A small multi-label image tagger, trained from scratch.
Model: arch vit, activation geglu, moe top_k, layers 6, width 256.
Training: 8300 steps, batches of 256.
Data: 101725 training examples, 20.9 epochs.
Rows from block 3 of a small multi-label image tagger, named by matrix and row number. Rows with one number within an expert belong to one neuron, the router's apart. Each number is 500 + 40 x the weight over its row's rms, rounded and kept within 0 to 999. All counts start at 0. Numbers have three digits each. After the name is the row's rms in percent of the matrix's.
Before each expert's rows are labels from the 100 images, of 14848, where the router gives the expert most weight on average: "top examples" is what is common among them. Only what is clearly more common there than usual is listed. The data: regions of photos with short descriptions (Visual Genome).
# router: router (model.blocks.3.mlp.router.weight, 16x256, trained with AdamW), inputs 0-127
# gate: expert gate (model.blocks.3.mlp.gate, 16x128x256), inputs 0-127
# up: expert up (model.blocks.3.mlp.up, 16x128x256), inputs 0-127
# down: expert down (model.blocks.3.mlp.down, 16x256x128, transposed), outputs 0-127

# expert 6
top examples: text has "shirt"
router.6 103:518547488486490447492442498507436470542505443560570496490481506545501545470586445515502458530508505416478475504539443408475489522521521561485530439498505505487498481482551525469513494503511479506420497424487529515464533460544495477489503530466538582431567547517483490476514453509474478529458449490526506518494453532533545532557516469483459457468547494546561485469522487474493498445536
gate.5 083:475462503496536583507481466602486486553451495480481523534466459438472509510455471609526475543540545446555476506588573495482539484413550501524539569436474466527550495534470412545527456526546500534481515428415516489530495510427480454459533477479508519480512525524468439521507550443515515567498530490413539490547479512502476525509509494432430494517493518522502541489490497614446480491535
up.5 081:536554482539451439472545539420515533448526535503521481479516555507512479500542566397462509451473474530460485464407424494529458507566493452477455450491541537468450482506518567448469555439482450437507481550510453520458517494581486540539418532489512461494502462505546509483516452552466503459493444484556443549456566463510502480462507535580549527463545491494484469508542486375519518498475
down.5 087:442478490540499485539517498442455524483488483446469445525534463442487503488499447489527507520511525512537578479527602454584516427455516450482568499513486478498498520504513462545590429444514499482482567432564557416445509478488470481445420531477500539454549545524461559493404470526485520521573554529551553518492512526488490502482482497517496512498426458495539414557524491487479479505616
gate.6 087:491497530405421445526461470499485519550524507437470436543506492470497487507497571552588521454513519522512494478496485532502483537443503541536555523485459490521498464480493514483429542531484545503478485537466494468571531488514501485487505494559431522475505509532441441522587492570498486504476524426521481511566452491489491436540511486433554503586489473556537527502538493542459496549484
up.6 089:503512442572559516502533562508524485430485485502504538445483507586526518482514474436469480564456479533507498576527501518490520458555498481462493480502566480461510507575509485483578458440524462539517505481522437531408507509472522512506474502413567473537497521492618561497435506445509515478487496575507518490414524511506490539465513524564483504410523505465480459523465533467538509451451
down.6 096:521491508456517391494467532466559539509549431523432518508500492482468505486485538440492546441538569461429523566447486460480466494518517506455532470528519484503508505460503479518481522514513475558498459528573492428474448523434572551562499495478547518574500513408448473466490520487458607555465525536520547542526475566514388521558506487495495434525479547493514508493499580436475523539503
gate.7 102:521451529492429534461424530504464555444418467510495515529493466578465465553444498476509427557449532472494501436483485481450495478610462550535483530472515518500521544587499504493493498495531549495584541445524495500527477476523453485498544467572503464496472485556507439432472382479470590499450520451513499416517535484541509529467549449448540510431518476505493507514567492548478488541505
up.7 117:511518483485511465569529543507519495541564481538413495502432506518476450536570517522507466496562460471458402481504548499498499502476509506444477464534505536465501550414548550530512448449440401535432455539524538469489482461477519555533457479381522556478546506539521461564508581443520464525538500589492497574470415480486411495504470536535491414472511539534469493490501491499514514513477
down.7 111:458434522530572471493547500577527505515506471553456516530565495491497515488478423463474486462477531534543482535485538509464536509541528523478475556522558487478482463482512572488425498557465517464550524423449556511485458581472535484466560498516544567525456483501527485546612453521544567440504435549511514492510497474424505528450533446421557548443498470438558450521500449523518517467553
gate.8 089:586511519427514591493493437491439517536506539497478521513528492493535548469506672470528523489511529510475452515594513484480504524518471571521507560500527455466475416516549545485545518448475448516531500461516525506493497439472497450416420501579498514463475455471503469572457477537503445505464511532489531525600456520532500467579446500481475427518483493504501509504555492535484518532546
up.8 090:404499509556492430505503537518562452464471463507536435472489518502458447545503340548480464514489453485520540485438455501514505475492512441471472468510496510548518577498435449515439509555535588497493498549491486508489507571523498518565573511415461502557546480542465542429550498485512567507564493469489463509418545492463495523406536494532513584485513513506512516518446494448536476480457
down.8 090:449577470451518542541503509452485509514498508494510497536437556560514472511502511461520553413402420530473484413495487488466487570543440431496496551492499500554554533448491471487541499511495480537426467480545562480434483528499483472495436425559488553451568434452489500470440436479457534502486575511497512545477523583481485459497481452504465521441523563485485497546547522482428520546405
gate.9 097:501495470528459421496499481503465441484454530497502525486568501509543506521428491526446521516474501554565462543507436573541545469581461443489478485514472507552502477456460515496446530505550491469457543473521509519455476493477414530545539435495532433481527483457503513527507487519566543521507498503485465580513542445487465501469521482579493397492558437542546516430549504539467476518480
up.9 093:452498490464569514521532507531564552527541471465551466492459571448508450504524562398511439444447538503489515427483555431441492533460531462533534588531532481478563474492520507442475522523539533531535515499506439509608582482510550552451481529510455474549473498549505527504500478506428471464447520460486533477535467522526476508566514511468517645519434528499461515558454417453511524517520
down.9 099:429473516557597468494479550522499457496501518510518545532568523525536504540513456441573522521494443525488493437553498468546498468532507538474532485542410612498499545469508526515479513461431523539463402535503503496481474457435488512506443431577529589513434516463484475480442533518512503494519463518520501532513481490531575463474482556538564535475462550515532568432458547458432423458520
gate.10 091:470458562465519480455537495490434551531490441470511532572385571427523575483489484485474513470528484515512517452549495508474500489539564518565479472531500513538448534460549457538495466515553436450478478420515433508523536463536418545501526521555520454482410435512492565547495567526451436533533553556480467497461538479505486517612557470514483492496465531509468496436559505445512497528482
up.10 089:499536428599510449524492521556518434462597490493470480454528443535506488522535569497542553459499480505465491484490575513562450540476464527461503478456554486468520436504408530466521523512506509552534532598553532570512454515470555471500492442465501558484522581492425451497525464472552569461482476500546522554478488558589516518416468488489534544554540482487533526578498526524553498495481
down.10 092:515516508505482481522503439502496527446526410465529433495451476498561480450497530540457475501460573505508519494488453556508491417473541544484456536511485568443533585522579423544480539504500423462471502457565544527479511466517493514491436481511478434475512487565535477507541474492536471498493508542437539477535486435502496502545470451594511499484408526464456562481468590383511478446580
gate.11 099:499483523519481505492433507526505529487531527466490438525505473458492498487505482471505516485422458517484515578454505540523568448512591478496478546527527436525474547590554508561505526479461482456513476489442499523493442498432502576522458510532533528529538506426539575431530467485456534407469488483462496472545521493436496551436428477468521508445515461424450505520554546428497442481453
up.11 093:482556492461495530414527462478473463507423553525448537465506486561542482562468513560458424483517458509486552431531447462439432541509502583554487494512478524458466474524490491510585508509524457511484501545526457497578594502489489465497516449517428495475498540523434364533447487505530437508563491461506508527484539469565530491479581487536490527505538444556506466458487488556477528542519
down.11 099:476532532506546538480492494532458426535544539534426475478502525535411472486504521462467518569562474539567459445564547452591470489514493516529486453470526515479500499447495467516438487553438470543419459483468568507468484478467560590490515603476477534491521476487453498496550584520563483446531514456526540578552459529555537436531502508480505530531461491534533560492523468485502469449481
gate.12 109:492551506532495539504493496529488465545524423521509542499540518564545509506606458498528483534560439556375432505461533529490470489563467512479461511487511506477528481470504549501478533514454527515489507501573466498480489466451520498513505521572407446467553524500562496493526558518487462506507542501498542532526557517518484486517476515501445458510476488471547508501586525459459483487551
up.12 106:541499562497480459518487509519550450546440451583497525474562525517498533498633467474516480560555433496404485483421499481464527548544433524423461543470486486535494466436530523468481513512458494504475586519571486481478467437475519510517484561531404457451543500511574422540519541527489461539504504505538506497498577441531472565480493554485452489485498493408517499539582483444427461489485
down.12 101:474500482389538443487533481469507538472515456438511426526490534490484460509538525488543490553464484566544519467475483486553449503445500584505487469519474515537575494458490546480513436509438478544499456489450463490515500518463569451479494546503503488463473480460476483504529563553621540489458513565553551496607539422495447508506418481481468482431556471561518509507469439458540485567526
gate.13 097:452478561478468513477510495516540515497459527427446555463564542432529523412457464451536538556465509425516556509473477387509492528506521484436475522479508457530483486529425540530423497521524518514523515496464535513534554470524432516505533451525487453524471511558461517448528530516492530462513439559536525481526506510484438436482453466567483517556544471473506521481518495471633462500548
up.13 099:503464564511470487500346552543458504570541516499561452471456481509440500544458455554445518489538525578471559533557504506492494425529372468521530513402506544489510519510480487522540558497404490499494518517473515553499554554460564428479485479481476510547495392498509471505486544531505494537481530438501526545445518529486480501518564514480580506445532458555551467575530455458480444415440
down.13 106:558524539470448496463499585427560575575491503476537510541529467437574542468523477462563496551461501408402497453494496486490464515413540508433483496458448525530495587483486543534484503547525536500457506541543546476538529502516534565551503536495503524427497444544589518488482509546522493516481462548520450464572492527534537537582483480433491548483496521529532481541559520506448471539437
gate.14 110:474518438492513421497533472471452474550556525494466541478465567484476504519510518492469514529526477521505507516547564527593507466351552436513559507501590483480467522469482543525514497487537433540553433495450544482526484508508531539497438495514518537461499520548459494536470452532523507539551567533438545477470452553532408541501521450489530504461506472433484576472486499502539467484508
up.14 094:491453484474489488450529537410546504522464540519560468521498477495503448543516532404446526575510517431513473533518468554469519523540513487521481506520483437486509537498475441590482502504469590440519509483583496530493543466508492455447501500519451519418463548478557551485520535386467549468471474522496516450482487446539526481495514446503458487503589560548506502537519459526537548445553
down.14 101:503485435420450398525514504502515544485482512442478573424537511464536542567532492511515526446579499525522549578521467497501494490523431489502529473551534558469484423520468519577522496500483463535480469502424564577513577493529578576454459534498468505426508472571494480461527450432537505507555504548510493491532507502498441489525603501551509480519481486491460536476524501545445420580509
gate.15 105:483490499507471566531524434458528486527513471466481480472542476460486515465527523625464526526498539537432383536532480515450521457467531522454507498578490507480513475512443534477554502478538457528477529521551489549509411558456564491515546538490447476524523421555472498535482457494504465513506424399514535472519535466501542456497457499492482467445511536498535430526592564455561531501512
up.15 102:492544403439571511476522539494491481525568501475476477557466490461500514562455509456526518539541520470526521474421524453530506505437499442491512483435500491452493496489467516519482522492537516497487468498392471496495522506494485494547461522510486553463351538592456563448552424516467513579489551515577497450517459590522512436491529502586528495469483505416536520569522466528505505453523
down.15 100:470471558557486509520494486536491488554476553524529448546547519478478490539515482499536611527510520548539430454503522515520513527536497613498531489529487503514441488476467529458556512471466485536439460492555519521472487457604541468525531519521564532543545462542474461560483555474494432535498533465538465581508440464506472539501512540481491473458475484481455515408559438493453502519463

# expert 11
top examples: text has "plane"
router.11 102:461493455444480476538556514421492451474519508459435524532517524499511488534460442501528476613444495483518525526528500521474527518574554537482518529440496518519534512538533490525587492487494447447543588494456499496576433523520483559581442463491476497429494521518536423480518569462420550445572561529492478562535465550560516428457498516549531538421471519522463428552577559438566483525510
gate.5 100:493578477494536536488479495469470508462470500466536507437488536495509534473530548539492515534501419491470532478433428465487511510477496484407511536536540456480527540520503511557469509501550594454497459474536570481511496476570433511507433530477483463479489467567484410534518484448541475544556483481518460513547528509519471527352530471533509485531496540570449470504483509517460398509544
up.5 104:497353567512462490462539521531546555515559520541494495549492466491511498517474472496502450434461564495538443545483603530487501499510496511584482483472456516503488530535478499444507488520442391513523515464496456487507523508419561444516568461522498513538547494479515563507493547546491483487463493548513537530460464538510544536617495537507470492403556468415521521503516475489495579440511
down.5 115:530507541439479459468461501504551478414469425405544450440506469466493565401551515529512496497503479505540520505494454580509473529441495440420521594482503488479531515451489510462506535535515486554483463559572513494440432492481536479570436427455494508460521465470541523616450519479558444481528484510519480527493479498515470504517595553476443509527468551449464493423479489554478451521480
gate.6 100:522484532452512448451452468552485415456487518471480476480513542469489568570512375498519571603543506516544494515491541486499531539431519564513469465453487527422536514445508532499534523505540476530516498523513473568512534535525524474489497500479531507506515467426478513498487433587469505463507444528522479478585539510502469474456431482502429483508439542557503474487501528500500520580501
up.6 105:492409479513513511535481449564584464538513516472504477503481497471488459428484504472502546585493517556530496574542488451494528534475576548498507515480447546457497558452480506499583459517536530483490499559480459478457513496470509447544487520467559531482510500491551544499521495561526525499475524555453468442550457454528405496476478537539471456565521563539456536462551493564511514450442
down.6 096:469536516561450471503497465511581499428507490393511523500456572431539476525562440522524560487541572539476452480455421486423492493576494493539494507495489534468525486441538522507491426466548411514449520457458447488476540431487507500502452529491517505533531507488409514498477555500492535495501518539560523451533407532440514481458552520483491475480430503476427534445473520463496527547537
gate.7 093:451574450562475498462532494529516482533512527476539480466466493472505517493545543506519493518476566559510522556488479506529450447541464567502530558449529550390494516465440482499481494475545588460501501482510488558507511465484510524509498491477542397579500515579504561485466491501555431547473486495511523567476493538510446499533515516500537530504547521493460496493515456446448471453461
up.7 091:566480488555514498527501466532515510537536424545484426482479504503550466453367473471549506598588403499461590561474532558421533538492449518435535461577476488479493555438511544520425493552510500532484520483522455489490518553501513510539521537458493444498492509432561471507480464490477472491495478419509533527509547420484506479532466528457493475492529492556517557522473548471516430526531
down.7 084:493556604545576511543543527461499493551432484452450429524573490497501511502577519531524466513562499501512435538489517507504551481559535534528448578506548453495513513496553472539467531507419459545430542531556523436488496579424481401481495462484531530476471429443486564535462487497488539520511520551457488497541546535495509434511486529568496541515506520448515533481483484498474446539495
gate.8 094:461497500406508435496480507472486466491472492457540497461453519571447457526559411538506509476576491511521527459561485503566567597528497497448471461476458451555428430459523577544488584483422540422473517420516447544495428486517470509453542493525521502503536534490456527514473513499493519477512549510531482529510466410437492456481485427555523506525478520476466564495500507472496542501549
up.8 095:561524598561465580519499432527527553517469531493528523492521493488502526457531506476528482531471526494551560537414498502521469418491468536571504576470511500486516566529482494516444465497484516517453480562483489444499526495541501546508440487506500444526440456577466459496548507519487476521510440464435448508487438547555434523485504538447459490495506543443533471488463548512574476520547
down.8 103:474526549466512512536511525561470475498533474491559550555490475494470507506439432559559494506540557554561531534469525546410446520579532494536517590484537496471497463464533517424479518477477435480504515463540465437439516484541437539603524529434459568494455517530437481496520430507563482506450494512422454555490486471482550535587522548508530540590543416491496546509539486550477511491519
gate.9 111:512553551577439513477517507484447449537519439551526532604544514473507534529539452547516449490512427531434473525487426467486477468505481503521470531489519456500566482507507547487449443537480545413473498509504538469588498503434462511570495508520474516553454538477535458405451514547485551570540509417453549494490490520584497501518481551492413487418541499539529513494542577524527511505532
up.9 107:543537471521485482484541546475426507550525548563452553537521496510526499541506489439527507502559559505470476518502409417468478505481522447437556562552526512491492489430476513489565483470547562412482483504488430441556465497512443518509466435523479504496412469458478507461429460550441540495464507482462549435479436487548487525504394593515517496478508494556514493562546509510460555525566
down.9 114:545481535465472559521515507511518482499449556498466508587450437503449495534505462458485478500579459459521519520480483448532477539503526484530458476429535509494497572556450555508435579446536541595532486457518556498525421529502494519463410450522498480493416447480520469510511464461482505512491514476497505444523541540479572494475500496584529475568492482470462533551498507461489499596511
gate.10 111:527493433538530477515562491546459570578496460538483486477565609522519463509507501444537567469518476534495577450413440499516553528447503500520455469551520487501519482438503509535500467622543555531520476525483468500515517490520482484501487509522506460490519453472460524508509503502464572549459472532481568537518474533487446474494456423471531536584461503448461473442515511468574572517403
up.10 107:438540458528505505418553545603490429551503509484497538465522478602520518536450538481472530463491506558470540523466474525541510557443516503469489437477502488524501478471490584475493507536457489488566471542529489448512556459448513529484455486472481476517526559499512527500500494503493500505511531529519525517470539448492577490518508510493467461516495515515462556460585442470437540478540
down.10 108:517585519506448502495457503492514428537496563456472554473530509468524492460475459624485530476497517504524534487432484459473480529559466507550472508486462445492435528519497505481520495467517463472565494472490481486521514523510525478477497444444514472510519526508511504519481517537466491434487538469471487471445525484531539506470507503560479497479499543512450465494566464494496453493532
gate.11 097:404507590488406502454503500466451501582613471528509501502555473536519551513522474497474455546519496480524505485513544480463468492508513393552560467534562477557462460461507514527436519432509524547445478533458600468475518430555404465501553523533524472539531482506518466537475483429457445470436495480462493461488497487494520547456479490451510506490523469596462532449489506525468462577482
up.11 103:382565587540420535467486491494446461480539492527472530485562485558525499540434565542518464552528503498471440557475518463480513510583511437517558412491536505551519519492545561521520432451518465512522479525545527487508490496500480477540514509515483532501505469485456528502476451422425428528463499472447515495573557461558511481476499441478452481461509423580479483506475488536491472576513
down.11 093:490585472506527522413567483478536489490511421513461476557480474535470461584521520435521486424483426475484446483493454522497483463448523572499492486456471500545473489539446558533497489505493507460525474568476487496472488568553434574479471423533525489499442538475499512478498554414503514474512516504592539423457485484524511514543476565508553567557488539450503543566462556475514517528479
gate.12 096:601498516466483467544560556556517525457497519534446525475494438514465433476611554497594505565487499475546496477470611459465499500480565549553537498563482504453477536549455478481457501592420463517527455452596513539447458493465508520511489452504475528519505421504421487447530562412470443566515458515533511497519484481466494513472428482486528504525454493504471447498494477459496470490539
up.12 074:498460442535480506479607464514443520422449473467490592510516498464586464491586537504554462490470574494542554528553485509491470461449445513495500495523467497437503483505564509482538500560581483506516426500501488509523469525515446503584517488421475527500616539481490423510412549476478526467448478556482524463471437492520537476532446503569565560505460508484523406522572452483492471480528
down.12 093:484498507480504476482454458530474466464509521470473523483500458501438493549434518526478491401464414517525501503525507487481530534444531452428531412562460507462487577488564487564476489478550470531505571508516445473557467472475512516487564493446515528512486445552408443489512520569541545490523492475541520510522536479516560492503553481513464524483539530457517560508554486501497485498526
gate.13 092:530510569486546525447539512460574486501520451546448459498546460470497516464501450502537450496470490454541495427415514500496529527573489463515473489494518484495560533529474577496547464486514510513492579490493546547498469532547460470505472474502512437524520506490452480473522505465551458513437507533517480556465507531468570467448481420574571497536545466499476428518540493482496480507530
up.13 075:446492496489510552472473447510552511432440495463522460551533577577558444516462461512492554487519464544493472550600524524499554456444549532501567524563456501510538531529524519566520509483503529478502511506610513467532498485478500512510492457479462485448540448441453491497474502493459513439568470447532550460496488522490537523534447536470478538428432514505486554467426560495514521471466
down.13 099:497472525466420534446521485486522436517451446468531450549496518534536447464582499539450530488521475473504449484451510470477502504475493554470511593558499523493586468614488542513518495594512438445513523482465527435517557486512500523469531560495476566544464514492486501479500501557462521501532480586526479517472537547438524469574515434438502488529451535470492534471441521609474556470452
gate.14 099:455500503546497498428512459490586467537524562460519481489521454467543537540538491503489465503475440495502491471435403517429486484517478475471488426475537541537522393528525456474480554514495571482501442486469485490460519485501444513537481542506482485564454514560470540438560463499505529571541580443514463481529442508565506489490526513475446570440513503412518488428471493477556523492467
up.14 103:505534496488442504541526486485520547517499469516532528522530481486513440418494511476455529486511538534490522589545547573542541481427504504526531590553458410489488577496527484500492503492512475467462509522506525472581519546542531476548462402389501512472490525437487494556474437506521494451535432504576488593446470472435500536476463444470558447509533467588443496497548491488481536554512
down.14 090:424501517502456511499485478492472507445475506501500485528460463508487588451455494474578503501484467504530513423541463614493517485448550480506481522500522501551454477556487452539503518579420563534517489545498559458495482489524485569493572537474496483506536516475497557469441518512449494528457516438532523518434572477468610436511493514492485543484523489498500585410481457530456451514482
gate.15 103:529543519540473493503553458485461529477509598550506527509543487439549500514449490508541445479481418512503518498501509498456494395522520458419516515601531478547563425510500524529498499508550485549562448447459534522563362515495561476466508522505523510527503538540445558492474501540439483553491506551409428464513521469479556483529500464494522416536504491447466512544502481391520453460494
up.15 102:508538511524472462505566464512465521477505606545499543508536481437549496497453490514526458497489435523508517507509506504461513409498525461406522513579518494534585420510496521511498501498549482554571437439431541523567366516495583473473506522500516503525510549557441548509469494536455489553454519565430433453513519462471546476518475473493512413518499511447465527537498467385510426459495
down.15 113:513521516495483527464462493397523514598468478548493493486394519536559545542545524496449518447484465504539504477461538549502553511486466480517477447465567505470498474470508535502423525447517441488501525528496520485477530456520515510466511452528495443409504428564493542462517490551434527429503578554530440454534431454436441533460505536515512534464461531544537565506516467575468490469487

# expert 7
top examples: text has "grass"
router.7 106:443529467514460524503489420508574488458528512446534485518515427432503518473484493502523515511494552500493493484476543520523463528468510475466536532448529455459450555512514511516489544532466501488454564430451496530521499527429539490490428510556485506480518519532579408430481505512561517449497472520512547462493458465499470468563461479464498533498532538525505412544478447598521398528496
gate.5 089:451474489522585523518474519541510547566473519518458536498458474426486527464491531427550484483513523557458534530544498426434497516492524565562434559526545526506472490546526504455460483465595492528541481551495599498436459476520479437512423495482516511606546545449538466498455543455494466520470412473549525526495426454510531515514492496437469476477562485464465506450479492434507471505506
up.5 092:531538517470433501460514477432497461451513479473527463497518512566510491539488477549423513505472498460522465491453492561566487488500462472458543455454488507496526533459470487560542514529409540457440519458536397508569528519480532564487551536527486467390467432521464517500551471562486536503519568523448456481509570537477484482490517523571525536519440513546512484555553510564473536472480
down.5 098:490527498469467497541528487521544511571497518472509526512406502494460463442435545501503538473586459555512476508528466557459488485467454471461513437479587479460492463554510475504493486599536534526530498483469497423514453511498451502550524501519478487528557494490556464487519486541486499545549463464541535617468549544463522501548509547493501455518469473516462459489494515525460435465499
gate.6 110:527543398516463529485455469500397563579506500476562447511519482539484502531523490518496513526482519518469518577585604531436491482535449520526467460513532472546584503561456465492491503415410571496525417470517492555478486521585489470474516546468447463479543514457520560486494566511496486478511494483528426580493499507495440522531511450538494506547484526484519474499519492517500546500479
up.6 123:497542480553459521501570468465515542498520531484482465499513545494426523457572535518541532522482445530527516557482465479439433505574556468485552475461613488469467519538484523545476482524484566526518486455464506522468515418466454476521544583464462485532543469478476467492465507537525481513568531494453495495523519531441457490526455474441493496441494527453582523501450515474478466507411
down.6 107:434445542526418507559535441478439529471505476486563575493451486482531483519500480529573569514468463510487613440447482538516441524445555529457457481526444521486544539549552488444477502482529430546566541467493454492484542509447510508549532498464487491507581550517445546496442460573484508497473565467504557518524461640530515497483525485471485484471541524490528476534504492506441547534497
gate.7 098:557469438475457456567595497500503500477550495476543482446488577456455537535515547451493466506469475512484477483543419453568459603508600534534487549516504472537460477468505481472474507492549440484538522473542492525497501504494509512457547533489497488483487440544478441568510427571568553525539519536569468491473540538422486440427519461482529489469521512431510510514570545553503462458508
up.7 100:551441448486454472533508541564495490498535520491508482479489512500495551493483524511525462503465452463551454449551393453482522551476585546518445517492484476534463443479493536455435470504540466517533511522522485486480492449496523478452576577431506544488447452533470427517522409580580529510501518504573501540482559551469471434428487462414520464469520504480501515532504555523516440475522
down.7 096:490498513509552508540486452501541452465568465487494454496512470500517583514475459539485569584532488493482479472497478532484522517506481542554498468476476452493509554554501514428447532555514527460504439481513477511556500465510443529550512507494407461523503478488463539537543448517466541507567537492526429549528417505506494420503563533456478463568478479507478452492509463461486521465582
gate.8 117:445479621454507534475474478501535413436465463456463496469436456583449559456572549432494484523516515533511498508513483523456456515463511472467486448520429534517428488473524528464495561491432491544460551479524523539568468447471524457533439537586457553533523605461485476484490438493460529479526457478493474587489487555468519477597518503506480486470525498541527530497495446474499524502480
up.8 111:506497556479453448496500538542490475489487498536500516491458491567501483481454501492466475467540537484523517505414465524440511438565505498493516485527443501441526439440491564399509511511490451509532573541501602547536500453493463535586455484505495549501489543469548528519455438534521457516532533548553439588496521472525541531560504523540482556466571536489525501528477501516471440531496
down.8 106:555525580517505492601496440442513522463568474446560500508521478437500432534481515546527489467500533499498531535472502590511480455495494519477489494552444555493492537528547511536503472522542472485557606518558471496500465563552477545559452424500523468498471481538475496462480474538497450458505469469467525491513485453496506500473489498528529481543431458581455441431517418527536543433499
gate.9 101:561567522501499507598469535552464526525489489501441510441459544560532504546494506471476527502454517528523534477494395503494548477459516504447493441493536471525478459532525453619461448475494472506528566442561519582405517512542440507510506513474467506545430506514433543439533491495564478492454487559552445516531442552514436547485488448540513511533453531551429530444436494515612546495471
up.9 103:489529506478478524575476527542449505505485470498464534468482552595556481538484449518495532533467569545474528500430439478471508476542565568421536449524501469536485473544498449607481483447519450549535552468488520568390480504559481483485513469496522517557434512514462524447520485480494503486484521582517461469532437583480454640443489481506510517541489532518447503437472495511554540527429
down.9 108:448490553518517451485502486528551513486504488529486527535525505442516531445538464417506525551489525518420521533472510573511415509421504510507524536475528500500476457458508463504533454534461529428584482506468451471528519501557586498562527420523454544464515507496529474490500548513542574416553508518491512522462529436502370519550507542463473517378465494493523477489433456535447496492504
gate.10 096:532482510521495501540565512466510540525501481451496519447427487482452572525448508549483496469497503486427480447538445479462496441456432538472474476529515484482556416521567510443493465445551502527484465471498518464449460555559541482542548492473534490522582421402444408561475414507473506536429446524419476487505537533500525518496439561510580418488463439442496506450448513515492547495524
up.10 075:466421437472500549539483463560477519445449442520497542515479502567543511515550492472489441505500528513562553609521537481465583528574554447523553450485495478528520494509515487588544514479532503475489490504512407536511487449494456535527467530460498458469484486487447471529503465493570506523525544448515506471519498510571501519501449563489456460471511583534490499516497530479478390515457
down.10 085:471478519476456496531501502533490527465507421530550405475507451504564522505555505496559495455459478475488445440507543578504485456557550475516513522545487529463482593471570503497421493514431484485522530474506475482510515496573476488554500484513541507412551563515501468454515541454492461507467535425501471481476580589495452589447484564511461496517517540581476483483549506534440477494500
gate.11 107:499412447481477461502459463523482549533451498540545501534445521509460566535594547521491492521470403602465537517454480541501505552441465592473543541498467544459509465486504455543585536527576550470543488478506508489432493520557493492496508453525483465511571439555489509491508552475468570510558566424532599493458513517506504498487492463445541511464486530468487492458517532493482498515457
up.11 102:485527522506512579490540492490495453470521427467417523463564483447534414443416474492478500525562555430556490479550499424499496446552470411537431431496555506542417498538488525459440478465519520566479519491470461501549505487478544507492497511433581505518473558398461489477520430530487448456465486549470389507530488540509466558474472561561418475513495477568462462533498469492565521508527
down.11 107:442428551518487476561473542515513438513458458481551491525498536498467551509545507432544481507497467501573457437567537548496500528463535507516537460494485486486514510421559543505529569502598469559523517495559532500486469457504487521414474458571447471436485527511494497505461517486475541577524513441559461519502486493425403499486517480477526500557452508528429490505499511490504520575442
gate.12 108:514531490460535491529424557472511558498491455486528445473542520457492506510498475501463496478423502474475422425519488394443463545444630562511424439502493538495461470447453491564514530445496430474502490462503532452485446453528472492445537491562544529511349503536573523490451466502456495497530453533524564471424498504542495460527482452482471537501533485490507552519513479489461436512524
up.12 108:484572541475554519445457542454491496542495450496456537500495442572494485483437441474490507500505547394469539437536566515522460559483528545501463487475505578546480501481501525450490492428514433461459529543464531498428544511526476468531540500475512550496525533544423504550448497434532507522527499473484513502516516441539506572466561472491490572589470589504490543482453499492530497543491
down.12 105:515513485487531539516482481501449581448489560523507474538509450495531503474498506510549508482506493478496432507477479476515435424566500450557473499457486541465460516470541512511483516509552477546525458495508549501521509501435439569446522483446514512451528477491522442434537519534584502585486489528546508539503454480544496384541577503517466438516516426492537464431504453516432546584492
gate.13 094:501489562508456482487452485494616492433592497516510438545579479444404526570538510541528478472432518444523578471470497488488480416474499453522478526570505516548549530468428470469539600462472436520496490456584505552561599483558494542401425618479510531497465437456510479489515381512484507431463527464482490523462548521548507488502487437489537566508506460497475471446443536463467533412509
up.13 096:521536443501537517526550523500378518575420481487466534447439537558563460458466467469487541517564504544492401518536519499509529571524527513473525469430484496456446472538574512557445420521518580500507521549422481452414427512450519475594566393523487480501527570552477513499476628484525498550550475539528515482554460462460486512508510562514480445460504535506526515528544482536519470578477
down.13 110:514402464483541559463445556493451434535586498520510452453502483431527533457512503484540507518508461476568564431473492525455540457493458522486536508474531491528539595586473530510528543544467496445451466518524523453464475462532519417461489492474434522518409461521451572510465520479578504467557522515415499495578508453503500526506479491535526489476510414449514492459485519466454501525520
gate.14 109:445470530478519378495532434481504522476491534495484465456558555464545515467483466470472531468397568475496547573486509491526484480531473618533508501475486473478478515488501512511537491531457455475473543547463477549522431538547480525513529499530485542494504491592522558509448539425494451591488525560477583507479447490488495489529558496484532462526412460460473516559472488504418531527505
up.14 104:531486455517460553431454536473499543495552466536558523531501451496518455530530496537474464494502387438508532518537489482449514528447577434438501479527485496460525490569478565435456559488481517470509446477469531438478554509450444492495456520504530506509454546435542388544496451499583522510505465529516466455532522561550487479462451509554525611486527523522476486515535488521550498484503
down.14 106:537505473538499510483462449546484450518468479498432490457561594473485548530529485456469532498526530559484491498584508576507507530494519465537540476528495481452480474490487490512527513552530522533422503483502515539497534497543446514509511513611453444459498521509501483576478471549452462532457530491492442492530453550466418516537631542486494417558499469506506483535460500518456493450569
gate.15 095:482557525511519445446541507406536442531583506482444526546483518541475473473511365505535504472576572443479548483482542508459425444519432556445527466485492517492564430496510518492537472485485453539441509592469521500528525493546492450498549498533455490493501448550462568510545499491475508563491438474525469471443489465484502529538525501502495531545524435463537518559534505481548505426499
up.15 096:539470510446525605557513467616507551483451490453494470422510434416492523541473592521494547543453420533540484537481484530524578580501569491539477490458495497559454606509494538466471490483489506501501494425533509500484506533449486517536469570479532486534513569467491404490545492503561466491491546495509507467508489496479477536426523493526515476475483507513464429471414476519465556494487
down.15 101:557549497481437566493537439547440435489555488542543472496495487457467540528488523493573470507447530446470511484515510482533497528568509429504493448435576517538522405486474536528435489469533500575531519462553582502543518527475497513604518461531474502466497474431478483541518498452507463556495518540489427469553517469444512538514486506489450520547484510421513491444480479476505471420448